A small CTC audio transcriber, trained from scratch.
Data: trained on short read English sentences (LibriTTS-R), 26041 training examples, 78.6 epochs.
Rows from block 2, named by matrix and row number. Rows with one number belong to one channel. Each number is 128 + 32 x the weight over the matrix's rms, rounded and kept within 0 to 255. All counts start at 0. Numbers have three digits each.
# convs0: first width-5 conv (model.blocks.2.convs.0.weight, 128x128x5), inputs 0-14, a 5 kernel for each
# convs1: second width-5 conv (model.blocks.2.convs.1.weight, 128x128x5, transposed), outputs 0-14, a 5 kernel for each
convs0.32:123000120132128131128000000000084126128115129127090090128128128127128135152128124128128185128143128125128129128127084255102121123255128128126123211192131128128128102128128128175134140153178128079118116110128128128128128145128
convs0.33:127139130244078146128128114122136134130128128128132128131130136142129131128126126126128124133135161127044128129128000128127128130129099127127127127150135015127133128129129132128026135139143131129081125096128129128128128128128
convs0.34:130129128115111130128128128115000076127128128130128128128128128131128128128128128124128139122127128243255088128128168130148128124106128128128128142165113128130128128126128128128128132129144129128122111116128128128122128133126
convs0.35:128131128128128128083128128059127127129159247128129130128128128062130175124128046069128128000128128130177122128128129128129129115128128154129038128128128138128123089128127128128127111128128128125128130128138128086122128127128
convs0.36:131135128128129130129128128126124121127123000128128129255128128105128128110127180127088115129128127127222129128133119113148137121015128110107126067106128128134131129130255128128127128128128128181151128128146141130129105030095
convs0.37:127128129148126128020129133132130128128125128128128128128127129130128128128149156128128121128023128129129132131248135129125127122122128116130131128112128128147128126127128128177128129129128085116132128128128128127153128130128
convs0.38:126255129130120129049124124155130132131194161128128128129128131132134134135153128128126128128146129099128129130129043131128137169153127127127128141135000088128125131126129136128069128128128128127126128128130129128130128092116
convs0.39:128128000128128125118128128128128128223130128128128122128128125128128125128128127122128178127134129141165128128128127127128128128128128139129104117128128130128237130128129128128128129104128128129098111127128126068000124126085
convs0.40:128129131123129129128125128114129128128128128128130130128128128128128128128128128128127124121128126128132127118087128120128128128130135128128129129151138128128119127127128128128128128128128128135128128128127124123128128125120
convs0.41:128128128129128128128127101080085128063129129130136126128128128124123129128132165128114112127128167223128152126128128087125130130140128000035034024128127128039133129124128128190128101116120125127128128128255129116109123128125
convs0.42:129128062107137130128127128126119125120128131147128128128128131129128128125128124117127128082086117129132167131128128124128128128128128127128128069062128073106128128126126124121117023128128128128127128128128128210188128100128
convs0.43:127128128128128128136124129128128128127127126127128127128128130131128128131128128128127128125121119121118132128127128129129128128096109123125125000043230128144127143135128128128128135239129130129128117128127128125120118128128
convs0.44:128129128072127097128128128143159128128218196128128128128128128114129132128128128129129134136128129128124099128169128130128128111128127131128128080127124129128128128125128128080128122062051128134129128128126000128137128128128
convs0.45:130128128128159128128000000000124128120080103091129128128144127124129129184128128128129255128135164128128080128124128151111128128128129062076125137255135128128128128129128128128118128128128128128123128132143128130128129133132
convs0.46:127128128111128128129142132128072026047132109204128128128128127128128128000140128128129104127128128128135128128132128130128128118122125128062095066148128000114129128126125113127128128130130128142123109128129128116070063067120
convs0.47:128127128137139000056128128170139255213129128129128128128128098013013100129128132132130128128128128128128128128128128194122126127128087127128128127128129100106014128137134128128128129128128128128128119090028129127178141135128
convs0.48:128127128130129174132200000066130129128125127128126126127128127128127050050130129189128129128129128123128129130128130128129128049133130128128137144130129206105060128125128128128128128128127128128128128128130134129129107107064
convs0.49:128129128137128128128039000128128128126127127214128129128110128128128130135128128127128129127128127128128129125128055128126053127128128127125121128129128129128128180128128128127229129128128122126106129128093128129131128131130
convs0.50:130121106128155124128151127125128131128127127131131129128128127132130131132124128128128128060064128167000094128129120121119124128130128128128128128255130070149098145126123110127125134123126127124094132130131129128128148139141
convs0.51:135128102128121052128127127127128129128128128128128128128126077072100128185128129122127126121129222170129128130132128128128127128170172126127128128118133110128128124128120125128128128128145128114162129090128126140128132128128
convs0.52:125120128128130167130128141129128161220244229133128128128136128128128127136122127128135150124128131130128126127128133130129133128105124127127122127127094093112008120129128128128124118126128129132000058045028000129129122097123
convs0.53:129137122128076129125128090128127104115113126128128128128128128128128128130128141128128148125126119141210111128128128128128128128128110130128128128132150128183161128129128104128157124103107121094128124088115128128128128132128
convs0.54:125128128129133126128128128141144170143133132127128128128128129175130024095129128128126127131162148128121129134128092128130134130084131134128131157167128130235154154130086128106082127131129130129131129128128128122078130123125
convs0.55:134128128128128128159128127129128128128217255128118000128128127128128127139128128112128120119118030053129129147128128128126116128132128147132128128128132127113107124128128128128128085128128128120128129126121083137129128128129
convs0.57:128126128128127128129134130147129128129165131128127126128128117126128128128128129131131131128097096121126130128130129129114120125126127130129128128207129130126128128012128128128128125126128127121125128128128126129130128047093
convs0.58:146128125129131150128142130128109091087141183128128127128128128060009130128117129140127128117128137153137074109128128130112108128128128093000099128128128110097122128127128128128127128071059128127128129156128128157151131132152
convs0.59:132128127128056128127128129126144127126128135128128128128128128129146135128128128128129132000000128208130128128128129109135132127055128128128126124128127105129128255129128128128160255128123124126131129117128128120128129128134
convs0.60:076106129130128123130134117127130131136184229125128129129129126128128128128079114119128128092128128118128112116079118128113124128134132128128128132141171128129130127128128129130130128128133130130087146222128128128128129128104
convs0.61:163128152163140130130128128128129130132132134128128128129129122122120033073088128128128128124128129128128129128131129125176160129129132128128128128128128057090111095128128068049079122128128129133000005025000000140131128128130
convs0.62:135128128128128128169128128127128128128144255129128066128128122128128128129149128122073000128129128121127127128128118100190128105125128128128128128128104128120156128128128128110128125128128128131130130123128128128130129130127
convs0.63:129128121128128127128127127128000000051128128128128128128128128128128129120131132143136128127128128130164132131129128129126128211128128117086127127127065023129133130127128128128128126127127115110128127128135129128128112127056
convs0.64:131129128124127140234133128170129128128128128128115128128128119125125123126129131127139125129065102128128130128126128129132128117076128127133161128127108129168129107128128135134128189251239128128067000137127126128128128119125
convs0.65:121110129127132128128128128128068129080134138128128128128160129128127128157130141128130129128135128128128136242128126121128128131129128128128128148211128128129138131132128091128184128128131128144128128147128124128129180128125
convs0.66:128147127128127125091128128128127141128128128128128130129053092066126127128128128128128137113046120128128127128129128137112000129128118128126129129129136131076123125128128129131142129138140128128126169133130128130128084128121
convs0.67:128129097129130128135127128127128128128098046128128128128127129126109128137128128128128128125128136127128113128128128156099128147194178118127128222183128129126127127128130100128128128130158253128117128143124124126112127128128
convs0.68:128124126128066010000129128130162134136080130129129128128123129129108126128150128124128128132129128123127128128141129141120113129131130128128128128128128126126128128128132128128128117124127124112130129129129129145126127130131
convs0.69:130128128121000088128128113128143131144136149128128128170128128129159130129127115120128128128255134139127128217134152160128127128127110129129129131064129129128125130128128128128128127128128128128130129128128081128128111105130
convs0.70:128188130122118113128148131137129129128129129128128128128122033128128128000106126128129130160129128047128000127128130131131128129127128128128128128131129128130128120179156131129128255255130128129130130128128128132128128080078
convs0.71:128128128128128131128128128128127128128144133128128128128128127127125171128099128127121128101127128128133128128127132130000126100121128127128128128128128128112128129128128128128128127125139141131133128128125129129131129124096
convs0.72:129131128128124128128127135130125126126128140127128126128127128128128123128128128127119109127129128126167118255133127129128104070128062131130128129128129129128128128119128129144128120128127127123099128129128127165128120098121
convs0.73:099038000025128082111128128128128133129128127127127128128128151149148143149239134131131128130128127128128132134130128128119121118118113128128128128128133128153128128128127128128128130128085128131128128129113111127127128036002
convs0.74:128137127128126128128112128126175145129130129128128128128128130130128128129143160132129128143128128132155134139127128127128129159154148127128129119094155128128130128129042113128128187127120128128117129128127002126127127128154
convs0.75:133204128135127128129255128128255240160143176128128128127127128128127126255128131126139173136128128128210128128128201142128128141171126148129128128129132118128128142128123125126127128128128128120128129129128087128128131128107
convs0.76:127128094127126140128130129128196158144128000128128128128104128128128131066128128128128094183132128128154132093127128131146129129128127123131128129145128128127125124128128128128128120123128123127127126128127127132128118102063
convs0.77:123047102122127000128114129076127127128099128128128126128129126127127131128128128127128128128128128128122128127125000127128128128136135129129000111029183128114128132128128128128128128129128148137119128153128128128081059116023
convs0.78:126128128128129128128128126118130138142129128103115119128128101115128128140127122123127127131124131128162128127093127127128130159129129155132130126126130129131128142155130130132134212135128116128128063127124120131129131129130
convs0.79:128128128129129124096127116075128129128128127129128128017128136133241172090133128123124080108128205130128128130187128120087127127128128136128128126126128128128128120127128129131129129128128093123128128129130128113086130131167
convs0.80:128223129042128129128113119109134128130143128128128128128128128128133140129133128128129127146129128128128129128079134126139136132128128128127128182134167132129124126122128128112126128130128077131000058128125060120160148128128
convs0.81:135128126128128206129128128128078123144141255130131128128141178128128128128127126125128129127128128067129129128101117203127126128126043118128129128130128132134132128133022129255128129128128123052128127000129128145128128130129
convs0.82:130128128181139191126125121148130133128130131128111096128130127128131128074132158131123114127125099127129128128128049129026129128128125126128147178129126118120127129128127127128128115171129128127146131153149128132127126118127
convs0.83:026127128129129150130129128128127126127128128127127127128061126124117106126128129129240141128128129000120129129128128126128127128128126128128128128128127135168128127093124035048038128128111087052134139126128128229128128128113
convs0.84:128027121127128128128128129145133129128132136128128116128128130128128121127128146132128128127146146129129128128128140128128128128128128128128120092128026128079085126183128128128128128127128138141128117010117116145127128124128
convs0.85:129129129128128127131129125128128126129137139130146144129129130128128128071131128127116098126128135127128128129128128128128125126128170094116035128132121128085054127128232128128128133152119111128128128129129088128128128129131
convs0.86:128128102055110130128095115143129128131128128128133133128128139133090130131128115124125124135149144129087128128128127065120073111127128123127127124125119139215128138129128150130128069129130217226128128128132000144129128129128
convs0.87:128128127128129128128132128131111125124112126128128128126128128128128121128128131128128123226128127129128127128129134129182128125128110124080037129128094130163128198127078128128127128130131129129115130128208128125128128123109
convs0.88:128129041129126130128128000128128051128128128128128118128131114098127122124128128128127128117122128149220127131255065208148132128122126255176130134178125127128127061136128128128127124099128113110139162130128128148128119126128
convs0.89:179152035103128094130128127128128128151155223128128128128128141139139128126126124128134132119123128128173123107210128128083129129168130128128129128125144128128127127089090107128130128121126128128255128128126108127128095128126
convs0.90:128127127076131128128101120128128128127126128128128128047128094126128110129127127204128129133128128128128055128144160129128150169132129201170128128107127061128128170128128130130132128128140143129135129117122000104114127104082
convs0.91:128128128138128130115127126122112128131129128129128121128127126128128128104127128128132135128128129129131128128155219128128128131000000126145127128134128164129141126128128126127128101060127128133116128128111128128128132127128
convs0.92:116074128129000129132097128127128127128109180114122128128128127128129129142141129129128128127127123128128128130128128128128131136134129156126123128128129128129129129127127127130072110128128128124128128127125123128118125128128
convs0.93:128128128119221166129130127128127128128128128128136128128128142134111128115118114125128128127060128128132168129128127128127127127126161036128125128135126128119124127129128128128130129128128128128128123124117117133176128119126
convs0.94:158128128130026031093128117128075128128126128128128128130131145155128128131179211128128128128121121128128093125128128126135183176128128128128183138130132147167128127083128128132128222202128128128129129130131130121128128128128
convs0.95:128205128128128033127128128128126126127128125128204128128128128128127128128127128128128128128106128128128129128128128012184128127128128121130128128128138000129175128130128128129128128125166154125128131129130128141128128128123
convs0.96:127128127128128150116126137164152155140136128060091128098129128130130133129132147139130129135147141128128135136134137131127125105115118126126128128128034091128129131137133105122120132141138128022000000106099128126125123121128
convs0.97:124128127128130128129128129139128128128128128128128128128128030100128121128128126127128128127124041000000111102125130128127126125032012128126151250255051053128128127129129128128128121128128128124007094130128128128134146128120
convs0.98:115127129127127128128000130130128128128128128127127128139128128131128095128129128128128129128223126114122129135110101132130128128127127128127103113128125127060184123129128128128113128212128000132128119129128128128129129126128
convs0.99:107102128128127128128124110128128128128128128128128128128129128128127126127128136132128128128127128126066128128128080128128128129128128128128216255255077129129128128129128130128102160155129129128128131128128128126128129128115
convs0.100:127128127128128125105124129128129130105128130128128128128128128129130123128127117066090129127129128126128128128128130131128162190152130128129127127138128008126126000118129129128128128128128127127104128093128127087128128124128
convs0.101:128128128128128000141126127119139130128129152111128128128128128130141131255132130133133133122129128127127129131128128176037127128128128129132130129128096119124151128119128129128128128128128128126131148139131129128128130127068
convs0.102:128118128143127127128129129128128128137094131124123126128128121092124116127131128128128128133130128112138130126128105128128042128155128130121000128128128138130130090193128127128127120068123128118131206130128128088128135124084
convs0.103:128125175144128128121106124090128126104120116128128128129130126023000105128124126125128128125106128128128130128128125125060083111118121176187172196128070121111120091124127128128128113129128128127128128129128128131142127128128
convs0.104:128124127127126131128132128127202128124117189128128127127126132131129038127129129129141161130135127062084128128128128129128127128128128129128128130130002130136149128129130128119097128128132128128173131147125119129130132135128
convs0.105:129128128129128127128132080030085129118129129128128129129132127193129128128126128128128126126129128124121127129118109093135140135131087130128130127127117127128128127074127125128129123128114128128127127132156167124048066110127
convs0.106:128128158000138069090023128128134128094231128127128128128128117069128128101125068128130201129159128123128128054000136128128129129128125120125128128130127127125126128101086130128124129132128128118129128128075128122090092123128
convs0.107:128128089130131128128128126124121070129129129124128128129129128128128128128131129128130137130130129127128135136128128129128128128128128128128128128129087128128128066128128128128128128128128128128129130129128131126130129125113
convs0.108:062000121072105125128127124128128126067079128128128128128128134128130135132128128128127128129129131128128128128129128128108128128128128128127128128129128225128116127128128128128128164128125084128126124191181128110116111124137
convs0.109:132129128128166128128030132128128128128127123128129128128128129128128129130222128128127127041000129122104128128128089129128128128128130128130128128131145227128000124128128127126128111128128128128150126127130128129167144128118
convs0.110:127128128128126128128128128130137128128128143128128128128128128128127127128127191151128034157128006075128128128126128128130128129130136128133131160130128156128104154127128169128128083128132255212129169128128128050127128128086
convs0.111:126097116100109198126128128137128135133149133128119111128128170129127115128135134128139207119131135151174143129142135180116127128127127123124128128089127128192151128128128128128129126119125114115106116051105141125128130129136
convs0.112:128128127128129113127128130128036125127127125128128128127128076128128128128131131129128128128127128128098130128129128128062101127126128129130129096093149128128128129127128127128129127127128129155128128128128127121120128128128
convs0.113:138128129128127128127128130128212173138197128128128128128128128129128124128128127126128128119091119129133129128107127129128128128126119108126128128128234128128074126128126098121128128128128000104128130124038128128128128084086
convs0.114:128129000128128119127105126129165128130154128128128128128128128128128128128128126124128128231128127055088128128128128128128128128182129125128127128129129128122126121166128000104127127127117130117116127128128128128132128128041
convs0.115:128129129130128128128000125128128131130133135128128147129128128117062129133117123128129128132128128128130129128000133161128131130027128109126128130128128129000080128153128128128130128128128128128128131132130138005044122128083
convs0.116:129183128121129154151120130128111000121128128129167134128033051125096054125105082111106128128046130128153124148226138128126124116121120128128131068134129128085131073128132128128151143143128128125128128130130131131135107043044
convs0.117:136127107090128128128116059126126128128128147128127127127128128122123127096159216128128128128104091128123137128128129113131255128015129127140174127116076128128148118018124126124128209164128095033130127127129130130130130130132
convs1.32:128179124066128128129129128128128128132131129129128126128255000071128128128132128128128131139127127128117128000129128128100128128114090128131128129128129128127128135128130129126128129129128128079122126128127092128128134028133
convs1.33:127126128127128056127128125133128128129126068128132133128127128133128127127128128128128128128137130128141128129129133136128131128119126119000026000128131131128128128126128127128127128126112124128154126176171128128128152127134
convs1.34:118120128128128130128128130131128128128128128128124128129204128133128130129131013000023000130130127094000133128142052000109009128128129127128128124127106124129171126122105128128128126099039129128167125128128101128130136131169
convs1.35:104129128128128126146127117128128127129130177129160128128128144128125128129128127128128146128128128128129127041238124127130128128129113125128128128133128128128128124100140127128127130141131128128128144127124122219128115129077
convs1.36:128128155131128128136180127127128128126121127124128129128105110158165130129128129128128128126125117128127128133188128128128093062127234126078128239128128128128090128125101042128128128128129129128130128128128130127114128126128
convs1.37:129128146215127127127128128164101128128130119128128144128106137128138168129128129129129138130133112101128113112128110141127115128128126126131182199131129128134133128128239125115119140128128061125113139139168149129128122128129
convs1.38:125129130128137133134133136097128128130124119128127128127163128130140127127129076119082123127127109127255128124111127128174155148128127128128136141142124128131138130135164131218143136160123128137116127128103124133107127129128
convs1.39:128128000130137099104129128128127130156126052128138135128129128129127120128128230134129128127101124130128127123128053128128128126128145128129130138128127128102088125128113102128128131128136165131103128081045128134169129130129
convs1.40:127127128128126110123114129116128132128113063128128137143129129128128128128128128122128126129128128123119163135128128128128136132130121128131131130128128128128136142135128126121128128128128132140134136128127128128128137190255
convs1.41:113128126129128213167128128166128119077126139131129130172128131112108153189197129128129128128128128126114136130129128129131135128125100127175151128128128128120137164127128128126121115128015128121164131130128128128128123102120
convs1.42:087007128128127128128128128128128128128128129140128128128128128128125128125162131129128107000072122129123128138128128006126128129128056128128128128128135128127121123126120128128128128128128128128103126127126125128128128127128
convs1.43:149128128128128128128128128128129129087128119128138130128130128129127128115128126125083126129121128128119126126107132128129128128129128128127095128127128128128127131127124000128128128092128255132118128121121128133143198128103
convs1.44:138129130145127128129128128128128128128129128128128149045124130128128129048128130128129128070129129121124128131128128128128129131128127128127126126126109128128129129128128128169128129127128132127084129142128129128128114127069
convs1.45:128128106058128255205128128128128132128128128128128128128128000000129128232069128127127177128126128128128121124119127126128128128128128128128129143128128128128128128128128128128128099128128128128126126127127128130128128126121
convs1.46:128128128128128000128137129128128128126129129128128128085128128130132128128128126112128129122128079128057128128129135129128128000128129146128128128153129255255096105128127128094123128128128133128106122127128105163194162130129
convs1.47:133127128144128185126128056059128128134127126127128126080117128128128127128129131131130135127108125127128166128118119126126127128128130130121128128126128128128128123127127130129128123128133178132148128128128129128127129130129
convs1.48:128128086128128127118126128154128126126130128128130129127128128125127165127125191128128128127125128127140131119128128128162125056128140127128026130141137129128110102130128124128127128127128147128128255172132154126128145133128
convs1.49:128128126128180124126128128128122126128128128005128128128154127128128126128128129128128128127128127126222128128144128129127128129117117150130128128135129128127127127120128000131128128170115055131134129255127128128114127120128
convs1.50:128128127128128123128128131131128128128128000127128128128131128127127128131128128128128128128128128135128128134128130127131128128128128129130128131128128128128128128128128128128129128128128128129128145127127128128189151134154
convs1.51:128131135140128127127018121163128128128132128128128128128128127128104128128129128123129085128128133147144128128091128128126154203128128128132128127128127128124128129127128128128127128128185128128125128131125128114127131129128
convs1.52:127110093128151085108105127128118134129124128130126128129130133138155140128127128127128128191142109122128128130149129148127127081121127140084108125128130128154152128161128103128127089115128129128124126128131132150133152174128
convs1.53:129129112127174150128128127136116101127125182128128131133203116127147133131129132138115117150128125128128155128129128125135133128086120205173128128128130130128128128128108101126128093071025112104123080128128128128129128128132
convs1.54:128128128128126128127139129126128127128133138129125128128131135132131177128129129132156127108127127162128128082130144128128128128236128095000125129035118128128127128128145131128129132128129129121128128128128128139127129130153
convs1.55:128128128130138129128127128126082128125128182128131189136143126126128036098128128128129132106000034117128129131051101128128128245127128140129145128128131128128128191128131128128196129128125128128128130158128171128129177204132
convs1.57:131128128128128127128128126124155135131130142129128128128128128128126128126128193143127128130128128128128128128129129129155128125128128128126076000122107132131129130127128130129128128129128128128129218127124125129128128128124
convs1.58:128147161159128135128128128251177114128129113129139128128127255152128163255113128128129134137126128075122131128029010090000180131128128130147126126098161127241132168127007107119123127119128139135121133163191113128128054133185
convs1.59:128128127124127128177128131112128128138134147137128128128128129128129129146128128128192255217129133119119128134162129129128128127125127128130129131128129128129141135128138130128128128128126123124170128125122126128128130168128
convs1.60:128128128134128000004000087128094128128056070128133132136128128128128129128128128128128128129129129129128128128128128128128128127128128129131133137129127128128127128128128128128132127127127127128142147128128130128128129129128
convs1.61:183134128110110128128128127128126124111121109140148129128127148162150175193126126128129135129128126130128142164152145151000033128128043132129112105116136145144132130129128128128128124125126131138121108099119118214180177145128
convs1.62:128128116128128141129126115030128129128127128128128128141128128129128127128128128128128129127111126136212130128128128128127128191126126000128129128130167128129128133128127128134128129130128128129156128133135128125141119147128
convs1.63:128129138128127127128128128128127128128124128080129129130129128126128126125128128128165159128128127147255121125128128128104129128227128115127128129088141129126014128128128125127128110129043116120126127120126137119087068128128
convs1.64:090114123131139130126128136129125122129128127127128128128130140150144126125129136135128128158184179185131129129132155128128122128129129127128129128128148187220133127126128128128128128111127128112023059114093098126163156201183
convs1.65:138156127085128128126127128128128128128131104199128127127128233178138128128128127127128127128118105128128128123115132129055072127182128128128118125128128255128128126255128130062121132126129127128132139148115125114120125130131
convs1.66:128128128127129128127125122123125127127127241113120127126127128131128127069128128127127128126127101118122133128128128129129139149128119125127168130126128202255186165124128131129128054128128123120128128126123121129128128126110
convs1.67:128128128128128119118104128128141128128128124128129130130128127104093127128128128128126105127078013128137128129013119128128128128128128137129128128128111018098128127126128126128128127128128128128129129128131128104109126128131
convs1.68:128128128131134042054130128227128127124124128135131129128128128128127127127128128127131134128128128128128105121128152128128128128128128078079128133091077083120103122130128093109128105115122127129117197154128128128109128130161
convs1.69:136128127128130128128130133129149125128124128132141128128128154128122117124128128128124128129129043128128128071000192128085128128255128128128126127129128106128173128111128129129130128128128128143127125127128127093129144148128
convs1.70:143128128127128128137128122132128127169143138118128128128127070111128128127143128128203129128128129128120129127255128125123127125128202128128128129126139129128128128128128127128252100091127123129077128130128128127128156175132
convs1.71:213125125127101128128128128128128128128127126128128127127128128128126132127108128131160135127128128128128128127127127128128133131128120128128188130134128128128128128166180128128128155129128128130126128225127128128127128186128
convs1.72:128128126128134128128126130129127106127125094128128128132131127077133138129254195171128128128130152100130128130135129039128128127124128128127127061128127125069127128128128128128128109121126053128049132132132129073095081128041
convs1.73:143128128128128128083127127127131137128125048127128129131128131129128128128130128128130129145165128118128128128128128132178131128128128119124128128128127132150133128154128128221128128128127128128128128127128128128127125128125
convs1.74:126128128128129109128128129135130128131131129149128128128103126127180158128114129107128000129026129128079131130128127128123089121110114127127114110128130128128128115135131171128128128128128128136132128121120129200128112128131
convs1.75:127129128049126128128129129136131127120124127123181255245128129128061069120084122127127128127127128128128128128093128124128128128128128129221129130128129141131128126124128128128128114127120116128084128129129129109129129128127
convs1.76:128126127128128128126125127129131130128128128248189148128129128118126115126129129128128128124125128128128132130128135134128128128023127128128128127126128124128127128126128162128043111128131128128129128128128129129126128129188
convs1.77:128133128128128128127129128133130128128128128128128128128128128128156142135128128112128130116133145128000128128210126058128150128128125128126128114129128128084128128129128128128123128157125121127128127125128130126124135131127
convs1.78:124125126128000128143128128128128128128128125128128128255190087128128131128127128128127127136128128083128129130130128124130128128128128128128128128128128128128128130098117128128128075128128129129126127128128128127128128133128
convs1.79:157127161128128029159128128128126125088128137131128128128130128128128198123128130128146130128128128255255120128130128133141128178130051127128130125127123119128130141126128110131128134128126100128092128130131128148128128120128
convs1.80:128127128127128118116126128118125126128128128129128127127126128128129128128128128128131134128128128128128128128146128130128128128128128128123128128132128128131128128129128128128128128128128127128128129128167136128128128183186
convs1.81:127170124000120161247129117109128126194128128128128128128128129133131129128130132132152130128111127127128128130128128128131130131128109128128127128128129128129128128083128128121128128128205128145127127128128128128128128128128
convs1.82:127129129128067128127130129103128123130124128127123128128128131128131115019127133173164127127137129156167106123133135131127126127136115126130131132134231197128138110158131128128130127126128146171112126129128111127131186163229
convs1.83:130126128035117128128128113121128128118010000128139135129122117099126119128128145177128128128128128129128130175155127128128128129130126128128128116122128119113033128168128128119128128128120124123192163127131131128127128124129
convs1.84:128128122127128128127128128130127127128128123128131128129128128128128128173130128128127129128128131128127128128122128124108128128129129128132128128128249127128196128126120116106125107128124128128081128068128128128128127128131
convs1.85:087103126153130128129129106115128129129128128128097128171117134128129106036128128128128130128128129128135128127128128128130128131128125133128128244192128135128248128116128128128128169130128128129086074143128120121118125196129
convs1.86:140128130129128128132128120128128126127125133128128128128127136129129162143128128128127124127127127126128137127128153146128131125114128136134129128124128128128128128136134128124123128131101133133128146128088131127127128128128
convs1.87:130128116128114126205128129129128106144133096128128125125128128129128128128127128128128128144131010121140128127128135129036109136128127128245127128128155076128154130165130122120113136145142128168190128079130098024086129119127
convs1.88:127128048129136127128128127089101128146137130128128128128128117130128113128136129135131128117128098128124128034132066129124128128130129116180128179128129128128131128128131119127127128128128128127103128134129128126151132128135
convs1.89:119130129158129128128129128129245129130129129128020098129130246244136111000104236128128116227224128130128127128125126128128123039130129000127126214156127128126129128128117128144127125127126133128105133134130128134129157128128
convs1.90:178128128128128127127103103102128255128122125131174202128128134133131127128122124116128127083117113127125067128128129128128128128128128131151182128128128124127122126115117128128128140139128127122128126105128129051120128130136
convs1.91:128130156138243091123128019128128123122128128128129129130132130238128128159146129128126128136128130127118122128084134131127115128128128126128128255255148130129129128128128127128095127128128129066130128095121128129128131130117
convs1.92:128185128128148116128128128133255128082112106128156128128118128125118128132133130128120127100128127133134133069128128128128128133128079078128128128128128128128127128083225243128122130150128134225127128116106128128200149135125
convs1.93:130065128127117128128128128128130128128128127116113128128108038071044129036128127128128128127128146128127126128000128128091094092126128128128128128148128128128139122129085130128128128128128128121128128130128128163129143179128
convs1.94:128128128128128126119049128129129129128128128128128125128128130128049000127128128128105104153169138036128128128128128127128129129138129126128255174128122126033128128128222254145131128128128128128128129130128128107128128128126
convs1.95:128130131128128129128127149128123126128128136128085033128129124126123126127120128128129057126128135128128128128128132000127125126127131128128128156129129188128121128139141128128128105125128108125129129128122126128049123116127
convs1.96:128133130131129147208141113099120122127128090129128128157128147188151126121128115104125117121121125127125146140131125126124120127140138129138130128129128129128132135127145138128135101097138137134127123117140180127130173130129
convs1.97:127128128128128119112124128128126127128128128128128128128128128129128128128139129128128128134128128128128128128128128128128128128128128128128129130130128128128128128128128128128128128128128128128178255220154127128128131128128
convs1.98:128128128128130128128131165128204128128129126128128128128128121123129091084128130044113117131054124128128127128006129128052121129128128128128128128128060128126128128127128128128128121114182128123127124128079128118119129130125
convs1.99:123126127128128124123127128128127128128128128128128128128128128128128127127137128128129128128128127128128128128128128128128128128128128128128129130129129128128128128128128128128128128128128128129149164157128128128128128163158
convs1.100:128128189130000125138175159129128128128141128061128127127115128128128128114130130128128128128128097128224130130133131130128128128128128084128129130128128133166126116128130129127128128124123137125136213128121120126120128131135
convs1.101:128127128128128128127128000128128035055127127103128128128128128128128128128128128128128128128128127128128128128128128128128128205128128094075128135128128128192128128149128128128128128128167128128128128128128147128128128143129
convs1.102:128209128000156136157212127112128130164111129128176128128130127039134128130128130075130147127044090147128127075147128128128129128128102128124129130131128122129232129118128116126128154128128128151126055127128128091203146130124
convs1.103:129134128127128129132128120108127126108116109129128000043111130218150128083127128228213225128139137128119103128125127128129219160134131118125130127118151160198130143128128129129128129143127124128128132130130127081128068000000
convs1.104:128139157127128127128128128106128129128128128128128127127128130129128127128128128128128128128128128128128128128128128128131128128127126093127128130132128128128128128140155128128130128128128162138132128124153171128128128128128
convs1.105:127128144128128128128128128128254126112128042129128128127128128128171126126128128138139128132128129129139128139144161140127128128128127130099128130128128129128128130128130128128139136128162128128131128128185235128128128125127
convs1.106:128116255127096128128198128128128128128129175127058130131128128128136128128132128000044126123128131128128128255044131137128089128128129128128244128128128127128128138128102128128123126124135128128125129128128134129128128136128
convs1.107:134127049057111128128106126122128130128123128128128126128128126128129130131128128128128131123129129128128128128129128128173228129132126137128128128115128128128148252129141128128128115125128128127200222130128129128125126128133
convs1.108:128029144204131000128128128122126128126127128128130130128128128129129128129128128124127128130138133138129128129128128106130128128128118128127126127127096115124127128128128128131136129000121128126137130128131131141128125128135
convs1.109:129128128113129147250159130128000128128128128128127128127106077104147161128000003124133128127175128135138116127127128128126128123115113232128131129128136129129128058128128128128076128136128126128139130132132131116000127129122
convs1.110:128128128128128128128128127127128128129132130128180128126127128128128129128063113128126127198191128129124128155127086128069116106097121146193128128128131116131135128135128128127100128128122128159126128134148128128128128128130
convs1.111:135128128127128130066128128112169227129000000127128113122120128128128128147107127130128124123106100126128125057128128128114124128128125145109129156128130174152127128126124128128121152128128126128130128094123128224128128128128
convs1.112:128127128128133128128122122127128128128127114125128128128128148161128128112129141128132142128128128127125121122123128122118126128129128128132130130140127124127115117128129128127206129128127128130129128126122118127128127135134
convs1.113:124128122128129128129119122099128140133130147071128128128128128129131128128128128128129128128217141128130138130126128129115128128128128124128128127128000006020084085127124127128127104128128120113128086123123129128127093130128
convs1.114:140135129179129124110128135134095128127084128128128128128128127128127090128128109098128127128133128129133095128128128129128129129130128132128114128115133128129128128128128000131169129129128131137120044125132127129132128128130
convs1.115:135128163128128128128139149128127081127255128128128129128127127106128128128128128111126127129153127128128126166037128128127128128128123128128128127144128136128127128121126128032128128068128118118129033128128138128136133127128
convs1.116:119153147229082124118128128129109128174127128128126255152127123120127091015189130139128125089128128128170050127103129163131123128128119180128135136103128129126125131041128102128085084128144128119128102132123129128128126126128
convs1.117:128128175128128128128127138127128128128183128128128128128128127128134071128128128116135197129142128128129128127128136133142133115126127115080114127128114149128127125127125124119116128130130131108084127126098028061010126145042